python train.py --model="model that answers yes/no questions on an image's attributes" --dataset="telescope images of galaxies (Galaxy Zoo DECaLS)" --train_examples=44167 --image_size=64 --crop_scale_min=1 --horizontal_flip=true --color_jitter=0.2 --cutout=0.4 --questions_per_image=4 --encoder_arch="resnet" --encoder_norm="batchnorm" --encoder_activation="gelu" --encoder_depths=[3, 3, 3] --encoder_kernel_size=3 --encoder_stem="deep" --encoder_avg_pool_shortcut=false --encoder_widths=[48, 96, 192] --fusion="cross_attention" --fusion_encoder_width=320 --fusion_encoder_layers=8 --fusion_encoder_norm="layernorm" --fusion_encoder_norm_position="pre" --fusion_encoder_activation="relu" --fusion_encoder_mlp_ratio=2 --fusion_encoder_head_dim=16 --fusion_encoder_fused_qkv=false --fusion_encoder_bias="all" --fusion_encoder_qk_norm=false --fusion_encoder_parallel_block=false --fusion_encoder_inner_norm=false --fusion_encoder_positions="learned" --fusion_encoder_cross_attention_every=1 --init="trunc_normal_002" --residual_init="zero_last" --optimizer="muon" --muon_scale="match_rms_adamw" --lr=0.0049 --momentum=0.98 --nesterov=true --orthogonalizer="newton_schulz_5" --adamw_lr_other_params=0.0015 --grad_clip=1.0 --steps=4200 --batch_size=128 --epochs=12.2 --lr_schedule="linear" --final_lr_fraction=0 --warmup_steps=120 --weight_decay=0.09 --adamw_weight_decay_other_params=0.01
Rows from block 4 of the image encoder, named by matrix and row number. Rows with one number belong to one channel. Each number is 128 + 24 x the weight over the matrix's rms, rounded and kept within 0 to 255. All counts start at 0. Numbers have three digits each.
# convs0: first 3x3 conv (encoder.blocks.4.convs.0.weight, 96x96x3x3), inputs 18-26, a 3x3 kernel for each
# convs1: second 3x3 conv (encoder.blocks.4.convs.1.weight, 96x96x3x3, transposed), outputs 18-26, a 3x3 kernel for each
convs0.3:148144137111121121145114132132137136140140144164160148099136135100121096115115071130113104116123130161180190155076130162169145150162134143156139119135109134131096129118121100116103159167134110137116127108121097111136132135134135131115136106119
convs1.3:179075130166142106132144197102123141116153116149127135132144069131128138111142135105156104122157128138117070147101099093119133123135116162133137176107129163139124124160114133137135057098107152204151125148106161167135133135079116119093076098098
convs0.4:100132120127131135147129152144108116108134132089090125125112135116135125100105129128121121117121151137129150137126165101121126141120129147149125127143147124136135104122134120113136101115156160123141112150124060107118100111105135114107153135115
convs1.4:157151138134140130134129138136160147114101150095115125117104132120092111137122124123090093098102109119125135146130158077125139113125126121112120119116145168143143125122135113137131128126122131136128136127137125131121134144149141124130132133130
convs0.5:131092167153091120130157118133125117114150110128118127094138091115147112145117122113121125112170114161125138136140113144098136104126159151135124143117124120115136122123150117110151155126165143125091114103129094126136129141096116145121158138105
convs1.5:097100105150133109153135108170144160151117158153124117168133148159125118116076145210141083180163105109161136097095097133000064114090114068139118150141162215133116120146104065152089121134090172211170143179097132184157184166137113110091124091153
convs0.6:102119159155148150157104101128141122103147131102093098090169172119106110100116119117134162101124105140103132113115174122107164164101091135106126142110131139161164093129146094108141117098113100135078110124121115124125145111152150100113126110125
convs1.6:133079173140106147110101129142153106159105132158130137078142132114128118103115106120147131090096098098099114099118148118113130112145134098101122134129123159148138142109124116104148152129130130107136122123138114132105117162128131129105163153115
convs0.7:134115159104115107091067086117113102112123114126120105109103133154159129119133096085114132118119095095097079116123164103132106111094105123131126133132143129127136099146170153153130141117116078127135090118136139138181118143129121143138128141142
convs1.7:106120119106117139078124143118141140138133132153146118148152108161124136110105114127144114109128146116114171187148159172168158128111154144129136123120151112122133124093100111094187091113114117137144151176154161174182157141143130125162123130114
convs0.8:131104124133100111114100141147131126115128105111134111138103121183078105211079118139105149134105135124097084143077114125085124147143112093107101107124105138130135142140133120113157087109134114131113115133118152111141128131121129111126155119121
convs1.8:168145156142160147114118131111105125130115126164135134093120157099155172130141117112157082115112058098096093154086108132102106168133136091118109075094084074120110149134112115133136130110093133111123141135126188163121129119160131098164097129139
convs0.9:142093112178105134145131125120118125120110098125123135118121100123143129161132136113115091133144137127168165162119126144136185137118163104140132119139101112131121112115124123107101121121140083135149162148155161143117092117127093102126106124094
convs1.9:174107134163123158150119149094127140145146124165114130121097136147127118121142157121123093120132124132120119111116097087120103118114087181167156158162135131119159130111108120109125129125123134146139140157133131152142119125116138125134123126126
convs0.10:128115113111103094117128102141145129129129133135117116114149164116134117093128119113131133137108119133099112101122088115110084126128096141139132137132134132132134156115090170116123131118103138176147152165136146135100106146124097140111118147127
convs1.10:104141128133117106119126083114116111107141124157146105112074082114126125162146113142125095144131117123124124127115123140141141114170161134135146164179135100158115096109129108106158114115148134129115091112130144155143112118157162116137118113157
convs0.11:136104130145113135084107113112118105115127111123143105128152111138129142123108100145120074141112117117090154105164128100103089144135119089102091104128114124146147127123105090100138124100166113110138120145128118163140135170140142127130153094113
convs1.11:134144127111083111126108120134133131160087130146105115119112118129105108120137097114123119103114098119130121128119139141101124137141153121113115155140146164157140141104088121107120132090137148149154143152122144148151149151131161167144138155119
convs0.12:129111121122096131111106107118134140103129146091142161130126122123108179135129164114142117079104113065103127128141100116123134105132158139112134127100125124083117128168143070133132090121159103192103150195132143178103160122124136153112125186107
convs1.12:111105132139133117128130133056136136104134123132113132127131148157114127131169113089130091113151141101152136092153125116196113129170133149121138153121111174073099087171108127170116120191116157092137149131121129146129116142156136106125128134119
convs0.13:116105095167100088117144093124127141123141119134130142126106123159156105127146136156151117121178102110137149128127116111182115114139134134127120143135143128137138114123135120155132138115139146123077138132114124099122134119119158162147101145132
convs1.13:110123132140140131136147134119150162081135143114139165134106134148139137143130117133108097108103139119130136155140123140141082106115111155120101152100117152138133133142147136132148104098141130135147129140129117134135112127128147144129117134119
convs0.14:152140113149116128144148178131109125141135136124130133130119097131134163079116165151091104122130178139087148105127097124138146146104137123131127128098106140135100135117111157112121163120154140151158101105135147146190157118119109132140086129161
convs1.14:128138116093097116126144139149155117135132102154168123090101114085091106166146147141140113109110119110110120102131158128113122140123140129154123133156089118119085169141171109110154085119134152121092137096070144119093139179123148148154119121123
convs0.15:111150159164113137124144127143099118124134140125119089128102086139152070126105133112150126101134160088205145081097140102185181116185136132125128126133154127131117083105130123088139086144141129167156145144139118147163134116111151125119115102115
convs1.15:090146180093136119143122112110147131101133107125133151125163120082092091128042104113114113145146122096146078164200129150096127108115122184126136153095146144060169114124136177188116138179141121155150142155150130109139141142118119143136134119133
convs0.16:121110155129130138108096118109098110133106130129140121117132124121148151103158132125178110126119167158076127171135110148119127179148151119132124127127139115111117120174107103128126134116146096082121132156151151156125128124086123148137187152124
convs1.16:146115154120129155147142128148120160125127116169129096107118130152090176118080133115180139121145136110086181139115155123100137162146141078109096166141112133115148136140163126143126130034088122123121123167110126158125161128124124119095116117119
convs0.17:098113123109139139103130141127126112131116110133122133123122157122095108114135114125114130179145133133172138100124183155138106131171097132160130162144128115124106145122133171137134115117109126102122135114072175109120121149146127106109131155140
convs1.17:099102126154165109095067101139135169151104105115131096129163146127079135120157103130212124091138122127121199174154139127106122135097119153141139197199181154118177128123092088116200126136176163159187113146146136170130114097114053094098133113091
convs0.18:133121093130131118089132136147162138142122135129116112121105124119092061121124135114133108114059139168142107170147089144145113130164060122129122109111147150128129120143125112118104154091074128135128117121145145125132121110110104105100128117136
convs1.18:129128113142140154130104114130130136159138153137116104128132139140117146124120159149121145129121138155121103131137134144159083082121120110139128123106120134141117102112132150118136117089135060073116091106117117119129130139116135138148136114111
convs0.19:098130145128162127141125109112136157138127158135130126157173100104132134116135126113130103085092086131113107117134128102079137121121122117132131148130122144117121129126143127122132114143116104137112140152078150099068145167117148134130184172105
convs1.19:126133135164126099122140114118112143117119120134101101081118150131101093168156135120096092118125123140144114101148152101095134148129157162097066194148107171159103153164131154144143095142141139124141139101112151081108205118137156168112139130142
convs0.20:108123102110112127137131112100108140101099140120087104126080131115106092125113146168165093136124109104131120157115107090110110104130110132119109149147130125122120121128114087132131092152141110126161118146169074137183106102133115114137129145139
convs1.20:119136139119121118085107130113116145074113105133128114132112143129107121124128104124147138144141155105134165127131127138127110120096118121089092093083069148140131113118133119113124133117153121135170088134175070107168149135114138149149144135175
convs0.21:127117145121122115131126116128149145112127147123128144083110146110079120124130145135109138105105099094133101118117123097075077103143104127096128137144154113113164130114117091124131098134125133099041159123119106135163108103110132113116146151112
convs1.21:165166130153131140146149174146155135151151181170129165142136131184105099157148131164113125164130108086145099117170107122153139119147157157142136134067075169151134124090155100108155119116141116091118128115138144124126157170147159121130117111146
convs0.22:148126099130135117115154157142146150143155152141148142117127113136137110119122118087129122124160110139174133115148146082164121074100135114143148113111127127110149121151148125132137146138119115104129093111120102105126110143120100139097140138126
convs1.22:133089096098112125107111121106100134144118146119106107084114132093083122079088109120155110138161122149173125111174099113121118137128132101118161050110125096106114183168117153140125140175148154122150147121117131121105158173152128187159111191133
convs0.23:131122109157131095145133120119137143140121122165144134139104171131099142045101162114149087141147171139116180148115145084105132116139142125136130125118076118114099130120105130124152132154150115095079127117131171156119142086095112070105120135163
convs1.23:131136099103108101121129088125131122137155135120140116157111085153090096129090129169167150115127143124109162141171086124103118119098139157134140124118119121132118153112139118093131099079094122150128113150102103118113107134116143130155108143139
convs0.24:125141134134163172128123146112138093126129118129114142112100132119083139123121095161137118113135148116119105126125119132143108116136121148131128134116120149141094108144138132140110126118114137139177140138177109105093094141105109112139150080123
convs1.24:156140120159143135114130125156158110138141138145163153141130076150091111137115128118121125111129148121119151116147119135134153156140142142155112097136114121153126088106119107122167117112155107127150130149121128141117144145122138112122102128152
convs0.25:107094081132109097099135092123131125113122126132126134135132119132119135142113117128141119111135138116144154076122097085121114091121124105124124117100115127130094122148166126119143131127166119098119116133112080111070125107156111081123103081096
convs1.25:151156156158162167136156156125150126091129111105136132115136142124129129118141120094129106126148092119135114120139114141141113149111119147149127174152138151154170116129101119111122132111130104106093122106100090098096111112103109075102115131161
convs0.26:146142129125109168083104172134128122144108140137118121147103105130144134127127108178168166105100143128118135111116129112124124114092122137120129115095113131124106154147108129140127139103129080133134137124124165109095102110125089110134151129109
convs1.26:073131083112171102107145112142142097135116073132110123143176178172158152044061107124130159058137131144110104146132106115138082076101091162133121122102126137193146129117118125108170101051146093108100109106143120112088073073142081134142102128198
convs0.27:146130098133135110106124149117130131115125129135120128124121142114114130105107097110159146126142141097145175134146104157154106139135137122133144113126140117149147105126139083108171088110191180122106186156135169147140110083149115118149103127114
convs1.27:131084074124113097117116120139148185142154152125166169116122088123091087145133110126121138128129171083109160114096099086113064120139105085093110098088115133124141122118129129118093132132085096115143102116135079100136137147154151167145129151108
convs0.28:129113120095108126124117121152124153148156139132144143124132139116088100106129148132128138163101168191112158139126139164135114189098090127115112122129132138130148137136147163131176177150200183128089177125103101127095139158139133112137148137133
convs1.28:119129110131116156119127158134118146159125135200136123129140143141131106099131113118147159101142132128146120137152136156139135096121120165154101160134119158168128127206139147140118129099163128137141136141141131134136096128087111105115130121154
convs0.29:142124139121091107157127166099127128116135115130138103124123155101099119133134147132106126084072141113098091130110130092106138097097163129126132111114123119124122104112109109128115115128145115154105206209096200181059074154138095127130142129122
convs1.29:115120156150123148166107128110094143091150166127122151143128126182156169115135151127099117134156110149074124091138118059151159145116151103120115107106112126148129086120121075090119073162138151133116128164058180145094145165188158177251204180217
convs0.30:096083123101092150118140133138137129135113122134122103155116160145107131122149107146141157131150145081114115155091107125107137096128117132144132117102129102095117138152180143128124118093109143100104122108066154109171109130140134109134147112095
convs1.30:112131129160112129096112121137108114146104112135104128136138120126128132115125137096129142086126155131156139108114136119117149116133149166144160142129151144128143112125128132142132092134172129128132119156134135130133125131107130141127128133145
convs0.31:098108124093135093155140139144151148125114134120132132160089116115094169103124153188148118118142117127115107144127132095123148114136149112104113115113089131129143148144143120113115121106153111116129103112122110117122136094151142122145113172140
convs1.31:101105145107130131125114157135133137104124126115109111103127149145110108136131069138136148150145109140149128093093168102135117115103104107145091133133135142144141142104156114088112118079127148134126101154152130135158131126165143155143144148138
convs0.32:120136110136141122117135105119079129132118134116116128146129119099110090120135121118116149103134137106150075101135168105118102101144117103114144113108149135127120133133135136127117125140119141121130119144122139141154130084116121100087148146110
convs1.32:131141107118142120137138123132115111119114109124127107140130135114123137129142123121122126117112120082106109153117120130131118125137107109116126154107116142121133118127136139131119120133132128148138120139139140121124127121118125126139134128123
convs0.33:132160163115143158130125136152143104146120134112126122146152106101122105133096081098119126173113101099129123092090122120073125096143102134103111137125143151123163115088105132133114116106100095098097142078067157112089139084107108109149117093146
convs1.33:164148142182142135180153167118106102072107128087153163119106136113099114116079102106155112126109103103083112136137120137095129145150157107105102126107107156133110120129120104127142084109142130121143131122124158161111146152137121157126140140160
convs0.34:130085104121077100133093074139144128141123114128113085108111107135108128159136123124097149104122133145130130138101116116124145138092120108106114112120105127124112143108138152129146153110123140154147134165171112145138137123134138130127129120120
convs1.34:135116134127119147125109121104093119118115099124126094100129127111138124154125120135117104133114125115121137132109124140110108130135117146162087121115080099119082129133145132137148133145151125149149129140117126134118111131139125137153135130134
convs0.35:153112113127130106131108162135122129111115105128136128155106107102088132127102089163107156106148104134111111128119133104128137145141086130129132127116110117124097139111099171157112151168104096178148125163194106135173148127103134162133089096124
convs1.35:148095127138104129134072087099140127163142138104126128126136127149135114201120101123097146151163137139131130162152127135111113149147131125128082156166161196170117134092131095033083146135113097126129091135139094102095129117159118119164119121148
convs0.36:146142126139123108129122125098127135125143121145150156064084145151133102127129126128100132139143092151128141145066115107145099124094126114116118156158140159120112103113157092126106169146121133140142112114125096094085145117128165115118161166122
convs1.36:153135149160158151161148127148147136132151125151121152159101093095097097123111109127124125129139145102108091120115115104124126120136133127112118098086087120092101122135115085115135083109114123098052119119105075105137164136126123150169126111136
convs0.37:105094147139117083116129168133151121144109126121145127107125090132111158177110122133130118116131129180065095109129131128121149161094101126113137102124112135139125137146146107116155156116135145108117144190133116121128140121170101131099120123164
convs1.37:175088098115134139181146147155153151153126138161153142157096166118155100111116097094125118143134177115097152143123164142118166057108109171137117117178088113125149170069146133073126190121108167136148170193178133134137097129093156108112108129077
convs0.38:112140097143160128093111146113136132121122115094123123132154125135090126129130114130154126117096094171141132097115170113119130125123169140133129147137124144132097117124154145118091120106107101149141076120166113086105137106072134105147156146140
convs1.38:103087108110103104116119099145135149160122125090130110132141100139140136132140182121156174153160131167145133151151149134134129173173152150134131140136141118102109137144127165141088138130117120112110109078083096092131127140124133146154138104095
convs0.39:114118117139108104114087071146145122150137105106132116160116093116071110135082123153120109121125079108119113133101080078089120128091124106117148098116129133129117180125114186150110159133153059091130086111151082150154105119123106089128124122157
convs1.39:127137164070123125114155173119117136172120125114156127139139119145084128158119099124177183130133142155138175163136120110144074161085087118136119122204126090122118115122115134102122117138137123092110083092099131130108117146147131070110065096124
convs0.40:113141170145152149127112103141116116128124129117101140104098090114103133092143119136131138131111105101124110097131176101107154105123125134121114119145162118141127114121154148123136119120113119124121127139151107155137183096132130106139113108127
convs1.40:094097103130126113106077135165137122143113114120130128105119153117098110145070103156137157154142168162161124150138093139169097132127101107124103123095130089112124135165117160138125147114134148127109129145156153173156128141190122133134157128133
convs0.41:107113115162154125126131112136126114141153138134130140162127123203124090113097129099104116136126121119115110117142129126131131143126137150100105128109100140141120117105123119147130113136130146155165108125151118181138109135155159137094138104119
convs1.41:135147128115128136120145122106114180088129194133144176112132150137081130104136152104116110153142092174116101132123116118159142116166119116103097105137121118120131083116110100155118170138137092125116084102114082105086142124114156129126108154165
convs0.42:144109096076083136106191200110083132132111124117124159121118119103125131119118095135162121105084161122113118127134131115125116093139155134145170132110113124112120122164133110119117136146132130161125116134107100124145120115131122118146134135134
convs1.42:134142137107127158096142192108135140119127106169124140100096139137137138132173138130118106131128098123095116100119134105115146130161162120133121141142143138098087106106112136124133104135144105142162118116117113101123137138127142142121151121161
convs0.43:139127129148117111151129118136136126134151134144160127117104112150125161131107140115119111112108087157124106102106120131104112177159136151137133150125136103109113113142155081148124127142158181137110147145107060117167126132129128138128123150183
convs1.43:171143153126142140122143099159148111158171143122140130098113122154150142141147152087110101066119122110101131104098121090119102119114116146100153109099143171176139104100126093098125095103134112107117136110108126116102130159134123179148109147149
convs0.44:129112110124121119140130131105131123136135154153138121109124116102121084155113123109127122147115139186171114129123098135132133164136139142159168137116122096088105122106133144111129166152152159153142113119136094074110091102126120110111172148128
convs1.44:142138120119118136136141132144116117154127133176138113134152118122132115119162142098130104086103095126113136120145124123121110125104111182181177205183108169114090092090088098094120127130124129137115171141128166141113127119133138146137125145128
convs0.45:109124119135099108157146126162122111164137122159149148136096062145158103075103105081098113135099093093107070135107108165126130124121119127150139098137165090137109105110132137104118154108135121137105088133163130156156175131104186151083132137146
convs1.45:164131154151108155161142144115135143124110134117139139111105092074101093126148099167135161136135120131106109165122173167145151144149136139116104150145124120121126118154160089091159083125124119155143114132128115144150145124144202140139114095118
convs0.46:124129098137109142127125143130119148096107138128123150065094126069108186157123136103104114118107126133092140093082089143122139148146100092132136115140146131130141138129082125114115134144143097103101160161122144189166126134126133136126140105137
convs1.46:173122126157128142158150148138102115167121105160144178113126081104099092181138088104168107105133098089106104117104131162096172127124146161120109146053082148139093140123103093097144123117121110106111106070140092084083165195147116138130114117106
convs0.47:151118115101113164056073109135142151121139144119154172118088107091126157066111145102145138170134124143102133108107120137106148151105188124126101132153146105143128115139127169127129127109126131130099128125106207139125106124121104131148096117127
convs1.47:130141120132146142161108125124099128119116143130163171162116139148151127136100145097148131113127139145149150169114154154134132133123165129120111097139109135108113102120143128155119133134128138135099168134135131123104117141092143149092124145107
convs0.48:097139126109131157117117141125116110120101114115125123134150133110121100125135112137070128111102120055081132105101203084120201069055189126137122132142148111133126130114147125126135063130150146101101163115102144128128077152112078135173116122120
convs1.48:106072103120092108105072126160134132131125164120118148124122138107126116133081095115144124128097115130131167136091097151101160143077145135127129170129125133103121123154123104142096128123142140135110155134158121108154132181144111139117103148148
convs0.49:112132107132134096125164111138121109133131121141122133081116139146128079110127117141144123144123112134169119110175120107137119087180104132156164124112114110067090113155094122102103120124093118101065147126135180113204105134147089126153120111150
convs1.49:136159113134147102129181120139145087119127101125152105150129098144121134147112154124143144135133136112115106115127098150117124125110135157126124151116114116107066125117131108104153144131156117140139125150131139146150118122125132133139115127124
convs0.50:090122135076099130106093120136130123121149130134133113154180166126119164127142102125105123073125178110092133119119131080109117089095084135146139120108117142140125117192157100121150140120121174106102177106108168111096126159129082128127079103109
convs1.50:121139155125148137151122125099094137097130130071146097085136140097113120150103100145170155119154097116139124135190154111151163138150138120109157169119118134155115097142115070159114150154172142153134121165114118144132143127136120149108175169134
convs0.51:130138129114145067128136090147159111142125149130111148101114147071099133122114132159160097188138106115122106111133089136137127126149119124115122125118158120144160139175106142161086139115100104097156132122105119100155123118147172108118129087111
convs1.51:176135086097108083121123106089121147077091147101137118148165168151125104152149101144161172147188137167164177112159114115121047134108080133085096164144127095117150158136114162138153140166109181169148157147181122122168135169196131180165167138152
convs0.52:138146133094126113091081114111113108120134140113131125098131112104094133106081109131121129113147147111140143068128122095140113121151096132168163127131175119127140121128120134140114140172140122085102117118132097101128130132130162110115164119126
convs1.52:154144139129149126125156113158141098148128121161127146139122165127112143114138101139156125141159126120107138116110140123127108103155176114094077136134109105124179093128121115155138117125127138109112138128138097124121106129156121125121115109144
convs0.53:124162120166159126157130140142108140131115140127117130088092065091104089101095111176100171126150136155138141163132123177156163140156151141119131150128126142121120175120123164092111141120134132110090149121116166127111096109075116111095129135131
convs1.53:093116122075102110128125125081115169147130120152114153110073112087105108142116090119099115098186153099157187103096138120124126113140211162153147146125105104114098102125115139130114164179113130153110155147121158137146154122117132146141135136171
convs0.54:115111169133120150132138126132125132113110098159098104161098109137168069106101104133148117161116108132103111148130138154107151151129123131124128102140119114109112160131099134139087144163097131135117157170126121136121114106127172120114136124100
convs1.54:144109094083094072104104073152107122132101128149131120142150124143128130143117131128112133124126101120128108110097154114094142137101133142134109149148109092154113087101124099143068103150081109124135124135162127126139124122124124154146105116135
convs0.55:154138153120131109106109115140118116125127158128157140137134090089134162054143184142124111133112133121120149168129156148122141109102133114137115124133129130122149113114120123143151081133138104134160124125127170139128147122114138100130129094136
convs1.55:103144164094130138121124120121156145141097113153139148137114100126133117141095126136130141122102110116128144111165161150127173088104124155149162125108124124112123115138149130122130106114098122110079170127119143098130146185103144107116125135161
convs0.56:150131099116133098143142166123115104120115115141108092169123110142095107099112119125113117137141099196175121132129145109118119131123125111134129094126128095115109121107124132121086136109114130159110069144171117180155134115096109116072120117099
convs1.56:124136172145117151183126108121106108124112075100076058139118124139100107167149132147096115123122146092134166131112091123107101140105133133125122117139144174169138144122131114134107169117134063115129050097117012083118165119121110056125112124137
convs0.57:108140149108129085196204112117099123130122114145111110123124126126118153105123140161116134147119129095087104111125127047135086148160129126130110127119122116125106126144169130122148171107090142085108180155113105133183120112142122118160131158128
convs1.57:150187139102102095110138109173144103088119114107118127164141106127128107195165133098127114099112121105124145130137131114112118143104134102143155100122143127157148105115102136136152105133164112119108106110128138133161114131123113119102086112128
convs0.58:101110125136103136105084140126130094112116104125106110067105154135104135119124158144124178109124152101092155101098149140084143125101143113143152107133118099126103125141110088144127113129086158146127116156163167137118123097121126116142113119117
convs1.58:133153158135112137107108102164110103126131124111137114197083137133146139079109118143158169135100137169154101171146122176152143161138118154162130135136128066133149145103129118099148158135156090118109115147131118133123148107115091116135118160134
convs0.59:110121101119119147137127124135141127126124121123102125128134120129100115107126080112108106126109121088154142102120087145134132110147108136135111134121121122118095134133122151136131134122177129086146112113150122122119148126135135109113090124137
convs1.59:130126136118122125124121113134135139163133131169136114119134138100130124130125105151141106126128113143139099136133115152140111155138133110113096162150116150118116122169099138123109123121119149144168156126121144112117095110104111107117120091129
convs0.60:136132125139124139114122129131154162110124143103109136096126132092089135106153140132131107124096107151096100173133130108118129068110153130105115099097099112127140177136162124134150137121157102142169114159163111109145125106105080090083105090117
convs1.60:119143158143137100102088080131115101132136137145131129084107128119101110162123105096095115141125130124144150137121121165127079146136098147127115134149118146118123123142136136123119163120087081105099055090112074083085085114124128127122106123122
convs0.61:124096131162140112106171092113125121111122113123130112110149150124120130142115136121169147127116185131140148105130132105097176127111161130120128103109159111103116096135121135116163152129116148138142118172130083164146117135127106116112122146145
convs1.61:090081138114083106091098086115137112138121126125123127171146117120104154182096089189150192150110139106159090123162108134100133175145077140149123091162119120121126179124139147144180127154151127148186143148127142126119140125183127127148134154166
convs0.62:098124117146139128127121153136117108141125115135106113126086131138084057098109109096086119111170167132157112119136115138140163155150144122103124103112107119124137082119139115122144122141111160088090117138092107123153104083066136099067140137109
convs1.62:155119148146105134132108133155118128116132142125125167162168125164154153126133128128103142122158150134150141157139084096129140152127117080123124104082112122096127094108136088138135137102114129139197125147177144162169183126116150101142156130127
convs0.63:155136125125147174120126107147139101136137123118137133149090135116126141109104106155161070108137130078128119144140105086110125133143118127130133126108110110114121150138111118119117096107108104141112090115109115139145117081135073167153101149126
convs1.63:085094125121124137105100156188164136201162151143110136079107081171177123171112115157134110152148078129146097121120135122104157109187162118140147120130134144157130172098102104116106109152195130109149135111146142134118132127145140123128127108160
convs0.64:090097112108125114136139115127102111145126120132136134092125151151152122165177179120081094136090108124136122105114118098104108082108118145141123149147110136119103137136143128114162130123108149116196133136155144185132116086101118105119181178170
convs1.64:119127148127135150149147158113137120121128063135102077146141136146120116148131117099141121121102128089109153153108140142140131129136133186150121156085086135110113128158143118133121134139120146125109139116089131089122176169129121157160083143149
convs0.65:133098109121094088106115108118131109109144148095114138159107108096112145136164156174134167112121149122110135136161143115127136120119114131125120149133097134148139136121151095138157106138161113107129143134124145114098133123155129115118108134128
convs1.65:110115119139120140137133134130133122106124126091108119130119148115113149124144122119125124137117116117105097094120138141135146142130112105101128133126141133155133118129122109130118080127102118111141131099133142110120132151137125151115139141124
convs0.66:111143134123098123189141110123117150124123122122132113122126108134099121076077131139155130144170116107168102171159150131124096136142130147158127117134138121120143143158119138131134134126105127070069149126121126182178102092123107076106140100142
convs1.66:136129094121092088118119102141114128118100100151150145152145128163139129051114086086145141058086117183117091093145143136086116148106071140131095159146164122088136082141104122125111090149175114126089139140108124116128083132140146096148101132223
convs0.67:116115119151122092127114052128153151133135116106112133152165159120087118074072109175158144132118102084094093179138150139116087099063107141133127112110119096126130161171142131118113129090127097115104115120123126238219150134125112116108125085109
convs1.67:152123141127130146130110144124125127150128129086137106117108107110103121091097113116101077113123170094117137203143139162105147168130115111108138142132102131131127136125143115141142132145132126106088138130108142164120125095109123149140132137138
convs0.68:125141115106115116111127100135122140118149143127132132128153109140132130099130127120108148111134091151116108131106100152112121121126128132121123121120130111112113102094154128111131166121148180142131175123127149103068143114124140121110152100120
convs1.68:102099103071142104093154132085104112079118130087123146067105162081102166099061152132161132125136172110127173143125144133113071160070111110119105135113120105134161131134090142116160129129124124080083197122143205184141085166187117178144138181185
convs0.69:091107093140162124144159110111131148126135125134137124117163152134154163154136110134096109128111107101113123142119100144126096115112110143132140126105106133112111121111104151117122093117108149153190105141149029058122128087101101086092112095110
convs1.69:122157136117157149149120106131141154134095080125103094121124129150131120177104120135128125127147137129115150143144122120155098130157162077110154125131131134113098144138135128140129114158146098115118098107098120104088112119103120130106130118139
convs0.70:090103111087106127132184132109102128102112120130132131124116119112134146120131122094124128055109110101127129111129129105155136127115140118154131105120135117140144151153134141125102127135127128123128172116113164089074112117134096136124158172137
convs1.70:173144131154164121143145125092127155150143133095154136149117102098084095137093137128130107163125121126105100118109127139112130130148122154137136109123145078123146124165122098109095079139113148138111130114080132151140127129138126158154119137134
convs0.71:155133161130113156108121076112095119117131123137153139126144172089155157126112110095137157116124118154092142152125121162106147138093125138137147148125143148125137126109139126085095161103107154087122110133125123159132070093099105127110099133123
convs1.71:134181171121113140082109147122088103090113105161153122173163157149129110111119095114097097074118159042127103126101173114131158156110146126117122119105105107105115107144133111158192137153126104130129135137123148116116109144131148164180149154167
convs0.72:099098084081099080100110106109118133122099114128095107128112119134115116152153133109119083123127088167127138105103110124112109139117121120113132104091107097094112125104126125099114167109101158156132164151159125135132118116147128121126125117105
convs1.72:128107136147134102141126119106123122111146134133157114114149093107150110133127112071114117104128158098110140132146156120127145147125152110097087105116113130112087143127113116115117122083093126119137137107138167110126140159166175172138204143143
convs0.73:133150095088181143060099117104114105122131135129135150158093125113081086115123120116082152114103104125119108116112154135108125143150114120127100154131128135112126114115185149140098135154129178180144145130159116103132130090142138132144111113141
convs1.73:119099144094125106130116147169127115136146130147149129181144132096100144117142129135147209142090134194122184190124150112190148126112096124176134149110107121144123106126150134126164126110110143143144146079134176185170107094088126137123154147107
convs0.74:116136131111128133107112135119123132096109142115120153096139184096140157084119134109103157098092128093104091114135146117097139124120118124148164126159173099133144113133152123132145101130112143109085181104080223130100107117105103106118077099102
convs1.74:138121088123143141153122130117140136121128138146152139139128115128095111103108118134114104105111104088125117147120151132090185145113142122143168170151169136169136103155154109148106108138108142111083136111086139093130129145144108131132172145113
convs0.75:127104117117116109113146118129127110142142127139143133121108138136147118113130147168106086136103066165163123109129117111131116109129097116123116122128116127106113123110135132089087141129086169143140167186173125204217163116131093078129098090092
convs1.75:158162144187147148193157114140146113110144112150172145150109091161123131110097110161108137140109156096114135149165131121135119157114133122116117087110125134098106115123127100157135091144164086122103070089109083079072111123122134156120165168130
convs0.76:163159129131138130108141124114109128123114128120101115122107128143125124143074136061099159081125174104099126107118134132117145103150126122135148142137121145119101137123142098098117143120137161149121170151192108120122125081092125125135126109131
convs1.76:126115138050085124090075120129114115154131142119106150152146107150120113151115114153119179173168178140153148130137128149158141140144130148150120108127135112115106112096126098110140123084125113131133129138155127155168156162159124133111168140148
convs0.77:105118115108104126083144116139155121140121105124126110094127079103097107153171092136124144064095135128093105110112108110072119129142112119097071097142106112132126143158150086134116140132118140147139123136115150157138119078101116125121172132116
convs1.77:162155121138145110132145112094113113085114118129139133107093110129122123142111137120120109129113100103101137106116134096092125165135160123109114108079122122145098109127108140132127136117111113144127107120154105124124116114130138116143134129113
convs0.78:124157100126151119094113105133096145116119137112124117137111106146120096160091156090101206092113191169179103123131131117135105144111155103126116114125119126111122079099157095133186138152165145125097132107087125121142117100115140128117114167162
convs1.78:166140154174151139146119087133130139129108145117122115144139141098119142117145150145170128171121116127147120140061078109097146076098120158140113144132124150150108147137112107103130132155134155140149126156115110154155086111134127088156097127164